python train.py --model="sound classifier" --hop_length=160 --win_length=512 --num_classes=2 --norm="groupnorm" --beta1=0.85 --beta2=0.98
Rows from block 5, named by matrix and row number. Rows with one number belong to one channel. Each number is 128 + 32 x the weight over its row's rms, rounded and kept within 0 to 255. All counts start at 0. Numbers have three digits each. After the name is the row's rms in percent of the matrix's.
# convs0: expand pointwise conv (model.blocks.5.convs.0.weight, 960x240x1, standardized in use), inputs 0-79
# convs1: depthwise width-3 conv (model.blocks.5.convs.1.weight, 960x1x3), a 3 kernel
# convs2: project pointwise conv (model.blocks.5.convs.2.weight, 240x960x1, standardized in use, transposed), outputs 0-79
convs0.158 133:131166142135110163121134078122154129126121169093134137108114175136055142110095133122110126045172070130135123116174082064106130132186100144113190125089164171123129110127160124080141125143137121161128159141132134212203169176202134128043134046
convs1.158 057:111180137
convs2.158 088:153105159097162167094097090096195159154110119092128162106099166158085110128131138103173099155092153130126160153141106123152154138095146074093178087119159154160165081096146145066220140155161169159163159100093146094094145186157159091157098116
convs0.159 117:120166135137075193130135115141172129128132123182122134167113094137092120116076134137165130118163163138136068122126067071123130123148062192195161125170086077116133146130137128157074156063139126083125184144123111127152078154156124136104138146
convs1.159 077:176132101
convs2.159 081:155131161094165157092095106094165160140128115125167161116088146160090146191127144101149099157138150141139104155131119165154156127093135070090144085078127095162160076094132138152145096146164172189164071097111106091091197104125162125160096107
convs0.160 131:122138195043174137123115104067103124127120152156067137139124162127197116112156117127167125100086149132130163115158152158125110121122107139075162127158090091110123134141092116160142101088142111091124164060126137141059154096088198139194138107
convs1.160 041:151173106
convs2.160 087:153112159097162105095097110096107158166092162123144160125116041160146172095141128103127102155110130108103160154141157104152154144095133071092181089136147114160167098096127153109111098142161169117162145100093143094094193128146159091158098139
convs0.161 071:132127143126134120227134138131121031079183123124114095120116113095122116117116164130125169106118143179203140110121130109097116069121127127136130225125122126103043126130137090131121143132132122130016125147229138140140134125132144220135146141
convs1.161 181:115180143
convs2.161 184:091137094159087110189163124159129070070183124129133069151124124075127135122119178164148192097136125181186103093113134139092091068154123164158144185113119119088061146164094068126135112120096111113064125167194139156155112128125101197099168116
convs0.162 109:131128071171095127130151067156097111123135170160136103150058171125128186071154143174103137093102084148147136062100126079045056122163151180174167135102164127055127136123127102094099152147092077156120164172139153170159163128169092139136164137
convs1.162 117:173114100
convs2.162 090:153106158097160172087098125096133166173087165135093168128103116156093144092147140103129086154108110090096132152158119121151153175095103129094151081126131178159171085096154135133127122114160167139168124101084068094094125122149156080154103122
convs0.163 132:126164112138096175124134115141184140139121073175074135163124082134151090142176121122079121167163100121122182130098179181129147130075170088079079116083098157133139082094097139178172181168119109163140082095124102132152074083111126114161116116
convs1.163 068:169164137
convs2.163 071:159115166090171151089090106088108162158107126152187156106097143147098135236123110096111091161119155081098125160131133125158160179087155137084181080158117151168152066089134130155178117139169179168166108091084154086085150122094167077165092095
convs0.164 125:112091101149094149137139196066088140124129109085155138085114155124204123120099123098158128166070166136128081101072154158150111122137112159128154129170081173112128152110115119161116092087130141093127094146111168148064171172153144127106109183
convs1.164 060:127121183
convs2.164 085:154116159096163179094096086095115159135130134142130160096100163159108150106150147103105100131136118147145151154136121103153155122094131137092045087190179124161162143096171128104100145125162136122163168099112099093093098084164160121158098151
convs0.165 079:126172119110097170132137135157170117119126154159103132179147071137152157119113128122174138103111101136132149121181069075115140133093069152084113123061164188123123143118117129174147118114117167096124188130119164123115184175134102125120117134
convs1.165 085:108179134
convs2.165 088:153151158097162084093097159096129160145119113138117163174156129159186100209108111103141096154084161136134120153157102164152154136096185121093090086075136150160163081097146144133182148177161168139163054100098136094094132092098159099157098126
convs0.166 083:129181123137081089120135120154090136120117076067098123184119087136103108118171136121075126102138139134135106108164168075115121130143090125174157127169187182131123112117181130084187134067130124170134187145123073142143063190188144128144131116
convs1.166 092:128180109
convs2.166 078:156135163093167167089093132092182164143126132148122162185087117160137133214121131100161094158146170135136125157115142118155157141091151130088149081123125115164161074093130139094152127109165174120165112096099150090089182108144163099161094081
convs0.167 144:138092108136180082118148127078108131136120110081071134095144170133104154135089125122085121135078176123133174161161171113168149137116165073082076127177166095135132079096110128174178115093174182141132170132119154083084156091128122117120130181
convs1.167 068:167129167
convs2.167 069:160155167089167158092089149088156157137123185154177148129147116144151168102087112096163101162153138095118120161162160156159161182087125140083170080088131095169142089088133118110179122138170156118157048091095136085084109089123168077165091109
convs0.168 060:129129129129129129044129129129129221163090129129129179129129129171129129129129111127129069130130129069077129131129129129134131219130129129130129019129129129133200129129130149129129129129128129129222129127047129129129129129129129044129127129
convs1.168 161:134075113
convs2.168 116:127224146114153094144107107114136112124130095115103120104102150121132176090176142129082138140052096134129098151145168130145144113107148083091108150173108067155124117107136143195079121071156176128113149101142102103107153200072157141152098185
convs0.169 083:110087118122099168132120124170089125127128088189171131086140092118101152125082125117079123137175060135126164113144179127123126120190175172150151131099100069123137168133160126175136157160134126171130181146126185128145144186118112123127135153
convs1.169 097:147171099
convs2.169 085:154137160096163130093096168095095160145125179111182158137176168156148162114071135102150100156143144132132119154117145123153155143094126143091145086111091147161158078095129141124184123152162170178163051099096100093093141147128160095159097119
convs0.170 126:151101111098179168121109122114186132143112105168129139176118168144136126153081121102149106196100087120128180176140150110137131137129165148062157123183177083132133136124159136180185097081129185143138175113114180151144086190078117120127109114
convs1.170 081:129183132
convs2.170 093:152132157098161109092099129098129161166101164135164160150169123150136164213115097104151090154138171087098110153161163176151153172097149074095161086130123124159160081098128138141220102109159167123163053100089120096095144120132158086156100128
convs0.171 076:120125117137120133227141127132120043079186128124129104122123124104125129134131151139132159117122116207203118109132129131100107039124129131118131228129129130103049131133117088125129119129122122131019122146229124140138130124137118217136146121
convs1.171 189:120183126
convs2.171 203:081117090163080129178172118172120074074183120125130075120124124076116132106137166171122185095139123180186127090138141129084089081165136137159127180127133123071069150179131072121127139127082096122074143181182123166167117133142094182085176118
convs0.172 126:194117192151177128125043194157163123117128083102155137161189113123109080176106135139110134153092084133141163126094110126112096121090104122156088128168138145102118068044149129118101181147129176101131104150129118112066092126100196123189149181
convs1.172 097:158082118
convs2.172 073:158124165091169150121091059090160145101160144101191147112087082164104157061169170107135106155126104162159107159107151107157159106089156067085155115116144112166131124090115101146158087188167176133127097094141107087087208117132165146163093147
convs0.173 138:140085111141096099126148109070096152134132091142079135163110085139191157142100110131163112175151164128130133138081088167172135126123165076157081129173085173124125156108109124088091096089117174166136173126116170071159170112103185133116104113
convs1.173 068:115168164
convs2.173 089:153110158097162141090097121097100162149119152155124157091094120152149091116154106103089092147104151124128177153157106079152154172096148075093088083143175113160152111097164131125091156114161125130165153100090131094094136120150159084157098132
convs0.174 132:128174151099185168117138108139088132133113156159146146164118077137116139134138113127082117136146146130122173128081170098148124140098159116087093117180169080131130075133088138178091097154149154100141126114123085131127082109158110117175098193
convs1.174 050:145167164
convs2.174 092:152168157098161147095098196097145157148115091132160150110144159144146076213123101104135098154120168092107126153144132205151153171097141077094136087100138100159147081098138127138211129176160167143160138100093165095095121126091158086156100128
convs0.175 124:123184131114183066122122150101101139134111096087141139072112082149156089161098108102071107113163111123125171137097075177142136143109181145162071115174176175128138100104100131181079167176116182169135176126116182129150163109092129124150117130
convs1.175 069:127180147
convs2.175 092:153168157098161158091099188097159161160107153129083157100185160149180127214149091103152091154103141088102168153142158112152153174097119076094111085095147153159155081097140137157108128162160167157163058100089115095095163122146158084156100163
convs0.176 063:131131131131131131047131131131131223165093131131131183131131131175131131131131113129131067133132131070079132134131131132136133221132131131132131022131131131135201131131132151131131131131130131131224131129050131131131131131131131047131129131
convs1.176 160:141093086
convs2.176 128:142206146115151074150108118111092110111143127159118117119107123118132161115130147128094139150090088143137079147112166115143143104107138108098149151139068044153112110109120118205096117089153169115107118103150139106109179194100155150150100156
convs0.177 074:127127127127127127244128127128127122082178127127127104127127127139127127127127148128127150126127127231220127123127127126088122000126127127127127132127127127121034127126126099127127127127128127127111127129237127128127127127127127243127130127
convs1.177 091:144081103
convs2.177 107:154132157100160151077100146097144175185073119129151163155122128160163091194134077101145090161152179072081137155131129164153154192097118109095137069132105118151177105103121173136148117143155147127178111105071141096095122130134149063149109125
convs0.178 066:124124125125124124009124124124124147173076124124124215124124124214124124125124098122124059126125125120113125128125125125132127160126125125125125000124125125159221125125125176124125124124124124124154124122060124124124124124124124008124122124
convs1.178 071:098135082
convs2.178 091:156111160095153120136095099096103125154103126124146121184126136130122108124090135104164135155123123132114064151083113109153155109094107137101176135054137156163155081093088169096167078174162173182128052097128143096096191104140154124159095124
convs0.179 129:152177140116110076120123127145184133128122159183121134078152168135119147129183112120076113113088090132130117131174173174145129137120116092159074121180117178129143093126177139081162163174119113172136174101117074113106159145147113124125126176
convs1.179 082:159173119
convs2.179 073:158112165091169129087091112089109164162107167116167160111093163150107175202119116098127088160151148082099169159114140141157159178089120124085151079131133148166157070090135129157182108129168177134169074093083120087087133124086166077164093100
convs0.180 121:134176087134125176131151120152107121122127187099139137168110183127136179105095122120105126113175114138135103082172157105116106121087089206149170123159161086117131142140153116160093153167124143158119100134136082148112091150202111134124138082
convs1.180 088:135170092
convs2.180 082:155095161095163167123095090094125133134112172075088138097168111158085141107156135102165120157104157139131094155111109119153156107093169138090116123177169189161145077093141155076127116200164172138136142098127164092092195109161162141160097086
convs0.181 062:127127127128127127233128127127127007100162127127127081127127127090127127127127135122127151129126125196184126119127127126105119000126127127126126168127127127116044126125125103127127127127127127127002127127229127128128127127127126247127129127
convs1.181 136:141178147
convs2.181 070:098063102148095130181154152147094079110145126104096100115145119117142079158121129160106161076151105188180125093152104112092091085142076130133084188107124165101095166151149143089116168113109061135068120156176082145140107094173117185117157123
convs0.182 066:122126118133125128223137127130124040080183126125127096126124125098125127128127152135127167130123118202196119110128127131107109036127127128120129230126127128112051128129118092126128122127121123127019124139224125137134125126133120215131138125
convs1.182 185:124183132
convs2.182 157:077109084173073126170175116168114080081177114118117081121132124081120120117132160174116178090138122177184131086137141129077081093165129134158117173126129134072068149178136066121125145120084090121082145179174119167165109126144095169090178119
convs0.183 117:119162137147076114140169081149162118118135183092120133085137167132104117092114120161162121077154079141146077097167121112096070111146098141143158134159156120095113145157126124099114078157127119087125154176139167185149097115145105132144166066
convs1.183 044:127168089
convs2.183 075:157100164092167141123092071091158134123123181145174140094076101158183172107170152100165118159146096147139110157137131156155158104090127134086129125108117149164146074090152144123131149211167174149136048096131120089089153147085164144163095091
convs0.184 121:187108185147179088130151129154089119116119082077064127170139163144190060120099130135169133164137148135135090091106161149115118120068104147093152132106144094102120105109103124166175100098130188100130169082134099140155162102085116135185147125
convs1.184 036:094134171
convs2.184 087:153108159097162147123097111096125134120130075142123135103094151151113119091138160104075121146141152147143147153153085109152154108095137072093070122132162173159140081096168129133099190218161169149138142100128088094094120102157159138158098113
convs0.185 070:125128128180128128174153128140128110051173128128129100128128128094128128129128151129128133124128128255255127086128128127074067000129128128128128161128128128093014144161127069128128127128126127128114127151167128129128128128128126255127170127
convs1.185 073:144099084
convs2.185 113:154157156100160120089100114099156162183079103157126162169105148158118133206145074105144089154132133077082116152115136193149151174099173129095128090090107128154171082098124181136125109119160165126166058101083143099099187132078154084152108109
convs0.186 108:112175117154147082135128127131079133118128171178117133070162087137118149144098114112082120122108097135144085117081061076128121133113182148161102128070146059130123108111068119092074133157136096096122119126127194160149192162107092126129122099
convs1.186 056:112133181
convs2.186 077:156116163093166157123093183092120132142110159157094137149166125152190078210153097100092121158132164131128130156134123131155157114091150070088146123162132156163143075092157151154091121125165174145136066097123105090090166181104163128162095186
convs0.187 060:126127126127127127171129127128127101058189127127127114127127127088127127127127155129127157125127127240254127104127127126079117000127127127127127160127127127115031127146126084127127126127127127127000127165165127128127127127127126255127168127
convs1.187 103:141111077
convs2.187 113:153108155101159171083100128099142168188071143137129172100107133165129102112124063104139082153123152071077151152170113157149151181100115084096130083144134153151179085101163183094124169161160150162172097103076143099099137106134152076148110157
convs0.188 085:130130131130130130085108150130130124197123130130130151130130130202134130130130076120130017133131131064066131135131131131141134124132130131131131116130130130152249131130131170130130131130129131130255130127000130130130130130130130022136112130
convs1.188 038:098114173
convs2.188 080:156113159095164187135095097094099123143107082114099134111108101144114102085146127101080124158111076138125132152147059089149151106092090075092103134130158126164147081091161168125082183127164173202127086096130144094093138147114159129160093166
convs0.189 114:116126160137080125120172083178160127111134166125154132158080111122094126112096137147132141062164087142135103068152114082018111125089091157139166128104170109117125094159176124120128170154156140125119102220142090173155097129180137133074173078
convs1.189 071:146080149
convs2.189 075:158103164091139150121091084090141136110146114089143139143103155155146135209107147099164115159138134157152133158083114088156158106089116138085152120116183170165131074090110116096153119129167176110131170095135171088088141125172165144164094081
convs0.190 063:127127127127127127042127127127127219162087127127127169127127127162127127127127114125127080129128127061070127130128127128133129224128127127128127016127127127132198128127128148127127127127126127127221127125046127127127127127127127040127125127
convs1.190 183:088142092
convs2.190 095:144141155101157158166102093093107099099159152123136101143112121107112117096084169130123157158031078161159089155103057078146149092095105115088106166098099093150105070099134101097083139187161191176091098096163207099099188195164159167161094159
convs0.191 066:122126119134122129221137127131123043078183125125126095126123124095125126130125159137126168120123118206200119109128127123104108035124128129120128227126127128109053129130117091125128120127120122126020125140222124137134125127132119215132139125
convs1.191 179:119182133
convs2.191 186:078126082175102124168178112171126085084175120132129080132123119075118138106127165178127177097147125169177122085133144133078080092168132142166132167123126122066072155183122063129129125123080107118086133184171120171169111131137088167082185114
convs0.192 127:125089170131144080132139121119092125135131089073110135181115158141132057172144120113174118119083081135131092142075160090117109122158087163072167122087174076125132077144094132104081124172142174086124097139131081148102087183150142132108131126
convs1.192 035:108165164
convs2.192 079:156163162093166133124094167093137132136117069171145136155185131152101072208154107101142122158066127137133165156150107089154157111092137126089117124155159151163141076092164142089162121096165173193135158097126094090090193140088163134161096120
convs0.193 113:144165109110122172130137127087077127119120123174158145077126087142106108170119117124183123097150178143140088111073191169108120129079177159161141132091160189111124146145155118090088096182137111083130090136135180101149091186178120129164143141
convs1.193 072:093169140
convs2.193 093:152124157099160165124099144098152133137111163091078135091097107150180064127181095105136124153076154138130139151138143122150152111097146078096137124177134171157144126098161150140137170207159144114137072102124152096096187176123158134156100102
convs0.194 069:123193109140069177130118132148174122133121186193107134153132109126103111145163122123183130117189057140122128113116068160128129119110181137131179130173103181123137141128128122151064114129110120101137076122122065126142180176195119117120141083
convs1.194 101:132173096
convs2.194 088:153115159097162146117097106096124137144103129089117140100172041159161149198077105104153119154082141132120104153142106154151154115095172077093130114160127110159152081096132155153124138127161169192143151100118148094095191164100159131158099104
convs0.195 062:125128125130128128229138128130127028085182128128126082127126126098127128129127153130128180120129126191196125110129128127106113027136129129126128238128128129110050128133122095128129127128128126129029128139230128137131132128130127217131146128
convs1.195 153:125181143
convs2.195 105:084105089163078124184168144159119074084172153106103093137155111096149112133118129162132171073167122185184109085120125124083084083156092178154109187115117144085073192168112107118123135118093065124061150169187132160156101110125101200101171128
convs0.196 065:114088134151114191123130136131083131116139098179132131094140138119114128139198130122166131117160143141122165106156066056137122135152084154204108126056144092119140121144124121174185062074115146131123063131119171147109163083145097122137126137
convs1.196 059:136176102
convs2.196 088:153116159097162145115097176096183138147100174141153141126190027160168137108141102104161117155081089129117168153103103090151154116095124073092118112096147144159154081096141158161203140181161169127147048100115105094094191106146159128158099181
convs0.197 067:134134134134134134234135134135134108095178134134134091134134134096134134134134146135134170133134134240218134113134134134096127017134134134134134255134134134126056134134134109134134134134134134134090134136227134135134134134134134241134137134
convs1.197 100:145096087
convs2.197 113:154095156100160168078100110098131174184077123125110162119113147157126099141136089104137090150135150073084177152149107121150152189099125118095098075142144160150175122101167169111153149164159140166177142104071121098098131121153151069149110099
convs0.198 071:104126081188126126176158126127126104051212126126127088126126126080126163127126162135126179122126126243233126073126126125074099000127126126126141159126126126062031126127125055126126126126124125126083126171171126152126126126127103177079157125
convs1.198 079:145094087
convs2.198 109:154126157099161135090099166098143161180074145135165164165167120164112151121086057104141091154088128081081135153120106153150152169098136127094137091102076097155173081097128194151135113141162166113166063100085149097098190117076155086153107112
convs0.199 084:130073114146171067123135128108077135122129161073142128165141075138108102152187112110175134180115115140134077108089195084124129115155060121092175126085187195114115162125099118193090092090135089143134162139135166133145100086151114131116134122
convs1.199 100:091168139
convs2.199 087:153123159097162089121097177096092135139106114177107135121096115152174054188168116103082123155144126138127145153174132085152154111095144138094101120164134163160150127096165155148129195156161151192140168101120108094094192116148160130158098101
convs0.200 068:128129128130129129010131130130129255171083129130129160130129129150129129129129111128129126132132130045047130133130130132144133255135130130131130097129130130135225131131129154129130130130127129129160130128096130130130129129129129051128126129
convs1.200 133:149140178
convs2.200 080:112168110162130088065157132166124197171085093107125196092114132188127129126127076120088067114123123067081116113134164126117113198160148150166116068136136118100167164162129133158114143099086099105185142163072125159165112143112098086092164145
convs0.201 123:126078140143090063116102147145067135133127151123150133170155185144133128131193121116065118107162176129136096139091071106153142130103168160087100122186165063122134140104075131073068157096133145159127170091123109145156172147140109124138106115
convs1.201 050:170115162
convs2.201 072:159164166090169171124090207089101132136117075139075137111172162149113104229133086098140119160084111122128143159163132099157159122088190101085086124133146146166134070089155141148133146200168178124130071094125133087087147128062166127164094164
convs0.202 066:122126118135123129222139127131124042081183127125128098126124124099125126130128152136127165132122117204198119109129128130106107034126129129120129231127128128110053129130119093126128120129121123127020124140225125138136126127135119216131141122
convs1.202 181:123183129
convs2.202 156:078114087163093129169181123164122082085174120123128080121129120081112129119135161177122177089147118172181126083137143131073078095170131138162121169127131123064072153186133074120126135124078090117084135186171117170171113131136090167082183121
convs0.203 101:120100137143107066132145124154083124119123122101122144200138099132136139133182112127198115161120096137139072126093061139109128130118179111153107127173162190119128140131070129136192092067114128087130073139134190138143071081126134130104132113
convs1.203 077:110179115
convs2.203 089:153153158097161146126097152097119131134114080114091135178183148150188114195137112104095124154141132137128154153138118104152154110096120116094164126072156118159142082096143155162103122159160168191134048101127156095095191138075159135157099093
convs0.204 117:113075160136181161128143121151166128123120172167109144075110080136148145137074125128084118116127181131144092110097090172117112120127075142137157124088172182122127127147101125185093127186144117176124094121132185129137182162160115135112126092
convs1.204 064:095168146
convs2.204 087:153122159097162147123097185096135133137109169162056135135182110151185063186150097104110123154077097137130123153156108104152154110095146124093114124179105158159145081096162151092090168220161169112137065101124089094094122172099160133158098106
convs0.205 115:143102141133151179127134129096178133127133096086070132078122073138132094139181123131079120120099172139140181122172084083133117123161178152106167121176164073129132162120089123142098099167149182152121086145126186158138100167159119124159139137
convs1.205 068:098173139
convs2.205 087:153114159097162158124097163096126133139108068149153135160176102152187077211110090104080123155073093136125156153170131135152154110095161074093122125107091087159145081096159156088120159144161169107136064100125158094094192149093160134158098196
convs0.206 098:125161108111110062122120124111109128123121175102144133082159186131144091121179118131124119103095109139132176137166179177110113116108076165154108122082185173120120142117082118068078169152146147114125165135137073125152195191170136130148144158
convs1.206 083:111179114
convs2.206 094:151121157099159112125099164099126131136111086185140135139182036150148075200163107105098124153147129136126133151151147112150152111098113077096072126147104110157142084098137157132197147214158166191134053103127160097097187191145157135156101181
convs0.207 110:093091137133086155132174107175157115122127153169190133093119172126128157090167136143163135063100109148157154046168093075078082122096093159165177128119131166062112123161159099157091117125144067117117107199134129186138155099135091130131162079
convs1.207 053:139148077
convs2.207 076:157113163092167165126092099091106133116133082091092143139102156161085093109155152100159115152081133148142160157118088095154158103090128069086119129122145173163141075091160144090094141135166151132127143096136094089089198107093164147162097163
convs0.208 124:147173114149122167129142128118094130122126185096109137079144086132149147137100114121168118067092135140141167125159170156117088125105166110157184127083093170120133193115083133081131148165146127101123090121121167144109167167188119123094129151
convs1.208 058:150175108
convs2.208 060:165128173083177135125083180081155132142099090124095141117104157164180124231150062093134119167138160133123164165129139127163166105080131049076125123123126142173145059081145171143130113151176188154134116088129146079079144113105174139171086106
convs0.209 075:125134138129146087119126127127062127123129147087132124149137199136123121116077136130187128118154067131134107129187048056129136118155055152129101123057072195120120157136072136163096143107120119119132063132134085135120124110144131121124130097
convs1.209 050:171099148
convs2.209 080:155155162094165128124094106093159132130117184106124136125134050155098135176127119102159122157078089143136117156087135173154156109092179083089090123060137116162139076093135143141105128124164173122134153098130154091091143144097162141161097188
convs0.210 107:185132134149127131138106140138130132133000132132133128134169133134132133168113021054139118124162132130098127171136137128106178205124152132128157134127126131210115123073118156135163125127129177169122128153143132145157135130150162132133065109
convs1.210 068:157113083
convs2.210 086:153155160096163087134096128095153123136092103158114128141153139136171157117133144104104127155101088121104140154116126144152154107094118073091151136153091097160145082095122169184184096106161171123126090100133114094094197156106159141160100162
convs0.211 138:124126175073160103136059145131159119129131096110086129106187102129145150194155127142103126178099098120130156115093118130167129119079130086080103134157155107163128076045156127124109168147196173170123160129128130089082103124100181133186082173
convs1.211 035:167166119
convs2.211 054:169133178078183117120078097076119135121139116120129139100103170160129131082176141089111116171115168154147172169119132096166170112075140118070113118167132122179134109076165114173129119138182194114131154083127135073073135151088179153176082158
convs0.212 135:214098175080164153138067188087095117120141104096084130124179164122156084198104135133110133153085101127129102149152145112155110113076093090096105137132104148106138151065092126100158173105190172165122138089115152156088109117100167133171104169
convs1.212 046:122109180
convs2.212 077:156150163093149159121093079092143134122132172104132136092095153156101133098185139100089120131134130150150151157112099077155157110091116119088100120194175096164139146092181104109088150117165118118137168096128066090090095086160163141162095095
convs0.213 107:125067139152100178122126103137171128123132163110155138189119177134136112134173133121089124065155164143144104100090064085105125123095190119149125128189086199104117119150136121069196102193134132105123084148139180153166155091130135138126141093
convs1.213 070:166141090
convs2.213 081:155151161094165122118094082093169137139109085115126141186114161160089172176138139102127117157126112136128099155115106101153156114092125071089181113122070079162148097093132146135106104111164172197141038098120131091091196112139162135160097091
convs0.214 064:127126123128126126220131126128125039079181126126126086126125126086126127126126165135126178115124121195195120114126125123109116043124126126121126231125126127118052123123118095126126127126127125126021126134220125133130125125127124211129129126
convs1.214 191:117181141
convs2.214 192:089137092156098114177166130159127079061201118126122074143134123067136129123121168168142181100136124184198110092115140144090090080157129138162141173117123125084060151167107051133131121118092113113074128170183135160159112128119097184095170121
convs0.215 123:101077101133197075127124121161082124125134171066154129074127187124108152128082121131109132168143081136146129089151174069137116116144082150165090137176177078098125154149120125154179105166102110152126159138129168159161181081068118133105146158
convs1.215 078:103121177
convs2.215 086:154098160096163160120096077095102135128117116112076134089092144152090084096169156103096122154058116146139170154122121089152155109094115131092045120176161155160145127095167133142131177151162148130140158100125066093093122135144161138159098129
convs0.216 059:124124124124124124038124124124124218159085124124124187124124124176124124124124105122124049125124124061070124127124124124129126222125124124124124010124124124128196124124125145124124124124123124124206124122041124124124124124124124036124122124
convs1.216 175:091087137
convs2.216 106:148087153105162162130105161098122128136121139123102133073119132136123118181188128113087124150042076121119118150119091095153150130100108074095066131212189125168134089101201143116084226132154179171129171097129151099102146178151164126158085170
convs0.217 111:141125138135088071130143112149080123121121182196149142186146185142121108132090124122073116128089068135133139131089177069137128120099190148118086126068090066130128127132178132178064166177134117158125087143125179149143087072124134134134128106
convs1.217 065:144175103
convs2.217 068:160136167088171138125089087087180132134113160149158139132172156159177093219136100097162120162141142137130138160143125124158161107086146061082105125139139147168140068087145161151139144114170180129133147093130157085085140151139168137166091089
convs0.218 108:141189145140109187124127125154074126130134177172103133105152177141130148121088130117088119147092073131131103115094075173131141131132073146138121133134074178122132151130132133064081152184152158156130182124130087161121183081172115136152120161
convs1.218 063:154171105
convs2.218 072:158107165090169169125090189089156131137111137126122138124100175155131149214170079098150120160149135133128153158131148199157159112088144064084119123092119134166140070089149160150128142118168178161132161094128150087087205114058166134164093103
convs0.219 071:126128127168127128176187128128128091045214128128160090128098128093128128128128165131128173078127127201203127047128128120074116058127128164127127151128128128086096136183126069128128120128127127128079127152156128160128128128153071211124206092
convs1.219 104:138132074
convs2.219 094:155117157099161132085098115097115167182075129136171169108085154167146129106130074103146086154148116077080164154182119111150152178097114091090134083153155138153178079097158180095115120123164168185171159100077149096097139147166154075148110100
convs0.220 113:129189145153138082138146118162076121127127134175141132100121109135097120123099135135098129070116064147138067105171061082115120119148182129118118133078190067102121173127094110172169163065121125071119071150138077158155183120117094137112161147
convs1.220 069:173127095
convs2.220 083:155107161095164166118095080094131137137110153129166141132114090160162153198127126102158117156082132139130133155126122083153155113093140070090102115153093075161146078094126151131121123138163171203140049099123158092092195138093161137160098100
convs0.221 105:134165128143152181134141137132098122130128161064111129084116068130105146156113116132181115184070155139140183121087189081116124120082068161143138127181082077111132141131075125163187152175110167157128144131130191144131173183096123125101125092
convs1.221 073:090163149
convs2.221 091:152101158098161114123098160097112134138109158141052135106123118150180067105148115105074123154084087139131155152106123078151153111096108077095051123137165099158145083097160150147149138118159136194138159102123083095095188164137159132157100200
convs0.222 125:162180138128172182121117129146076137130124082106103139176134188133129097150084111109159118170081134136130169156084082091136158128103068153162126129080080180125128103129082131178076146073134156145129176118128072120104164091109126129153116103
convs1.222 034:177136153
convs2.222 060:165121173083178139124083101081152132136117121127127139104116164154105089242146079093121118167147154126129142165169149096162166117080130126076161123112123129173138058081152142159124113139176188149133150088125125079079145110101174128171086109
convs0.223 079:128128128128128128074128128128128127142054128128127234128128128222128128128128111125128010131129129136071129133128128129138132132129128128129128100128128128155244129128129150128128128128127128128159128124003128128128128128128128117128124128
convs1.223 029:153161092
convs2.223 089:153122157097161092132098120096121125145104091135134133131108127139150139096131134104119124156051088127116062154098088118150152111095132070092132130133081127157138073096115168153173119135160176141129049100129154096095198127091160134163103145
convs0.224 093:135097144151169174122126121109187129127128126077157134179127189130119133152119128122178119117162178131134084129155179166117125122159073144088164125187166179131119133130078133075077107187125092099135174130125189159133184171089101131102139156
convs1.224 076:094150166
convs2.224 078:156143163093166156121093170092152135142103146113055137115144164155174098113160121101118122156084117137128160156114130077155157110091118068089039121131128129163149122092168149160128182115165174170140173097121115090090121110157164133162095107
convs0.225 066:110126126159126127176165126127126105075189127126127101126126126077126126096126173190126193119126126255246126094127127126051077058127127126126126173127127127075029136127125061127127126127089126127096126182191126127127127126127126255126147126
convs1.225 103:141117075
convs2.225 119:151118153103156176089102108102112163179078129117089166107158106164136086192157069106124089151106122080084164150139095128148149174102135083097112088152140150150173115102163179126130157115158161130167121104083122101101175108138150082146111109
convs0.226 128:129185117131099076129126114140086135124120073174125134069122101146105106142174122102157120101073173133129134123166167142130138135146073150083083121078147073126130150109175126090084172158150168102125145121123073120149088080153111122145119170
convs1.226 029:167135167
convs2.226 072:158116165090169123125091203089128131130124166120081136125098139150181163225140084099156120160139139132133166158157111097157160117088124067085091124153102136166136071089156138114147122143168154141132056095126151087087151118151166130164093141
convs0.227 061:127127127127127127239130127128127065091179127127128091127127127119127127128127150133127165127127127247243127122127127128093122000128127127127127160127127127092041127128127100127127127127127127127000127131235127128127127127127127251127131127
convs1.227 094:143092089
convs2.227 112:154127156099160143081099177098121170190071146129158168124119143162158125203099069104124081157108132069074157152128129137150152184098140078095123081143115136152179082099141185140135143164160165126174061102074111097098124137106154074151109110
convs0.228 060:125127127128127127229134127128126028097176126126127083126126126090126127126126155127126178122128125174187126112127126129108115028136127127125126212126127127112047126129124095126127126127126126127021126133228126135131127126128125221126140127
convs1.228 166:123179150
convs2.228 097:100117102149098114190154119145131073085167127097105099136149083104160109158126126161148162105112121198186071097112119149098098063144095120146162193137137152101084128153059121139157107120106127117061118157195168148144133137128111208113156151
convs0.229 064:124126137128126126225136126128125036083180125125124092124124124094125124125124162133126191110127127216187126109127128112105116076133127126127127185125126126108046129134122089126126136126127123126018126140226125135132128125133133232125144125
convs1.229 154:116177150
convs2.229 130:096143098153082082175158122153134082090165129124143095165132130093135139144100138163169162091161124168167072095071131141096095087148111203155156174090121113095079131158043101116135076119101118073074114161178156152149073134124105187107162112
convs0.230 098:129187124128110192121147118122071125130121156172117132100127095140129116121117126129133130080097058132135154121084056055127126130158192115155170125081098062118120146133082133186108131180136117080122186130133175160120155181114106130121140085
convs1.230 033:171148099
convs2.230 081:155119161095165132110095124094144142149099173135149145102189078163092124129135113102153115157075087128116094155105135191153156118092122069089121105168085119162157077093133157157116126126164172198153139098110153092092125131093162126160097153
convs0.231 112:119184147169102170129157129136074116126137146102135124149097168132126149128180138141178131070084095135136064086170086054092090118133163174136155138158086188099126124132165119088182158059129142126122166156130164159157190120164118131102159109
convs1.231 072:173095125
convs2.231 084:155108160095164164116095095094188138136113135154171142100182133159159154094078138103106117156145114141133167155111146115153155115093096071090152112149081094161147079094134143155097112135163170110142095099120130093092193120074161134160098100
convs0.232 113:115117075141118157133153095141153117113145174106162136115078108130126139139163140154168130059158127138153080066102161078081087108155095173137164127096151095057121167170103122150097079130143081123116096169139157166194109117126056134104176123
convs1.232 027:145142077
convs2.232 073:158108165091169108122091101089159135117130154136174141121178154160096164122101139099143117160132143150145135158156128193156159104088115063084120123069126131165144072089150144154088147117168177205134128095133116087087125119161166146164094118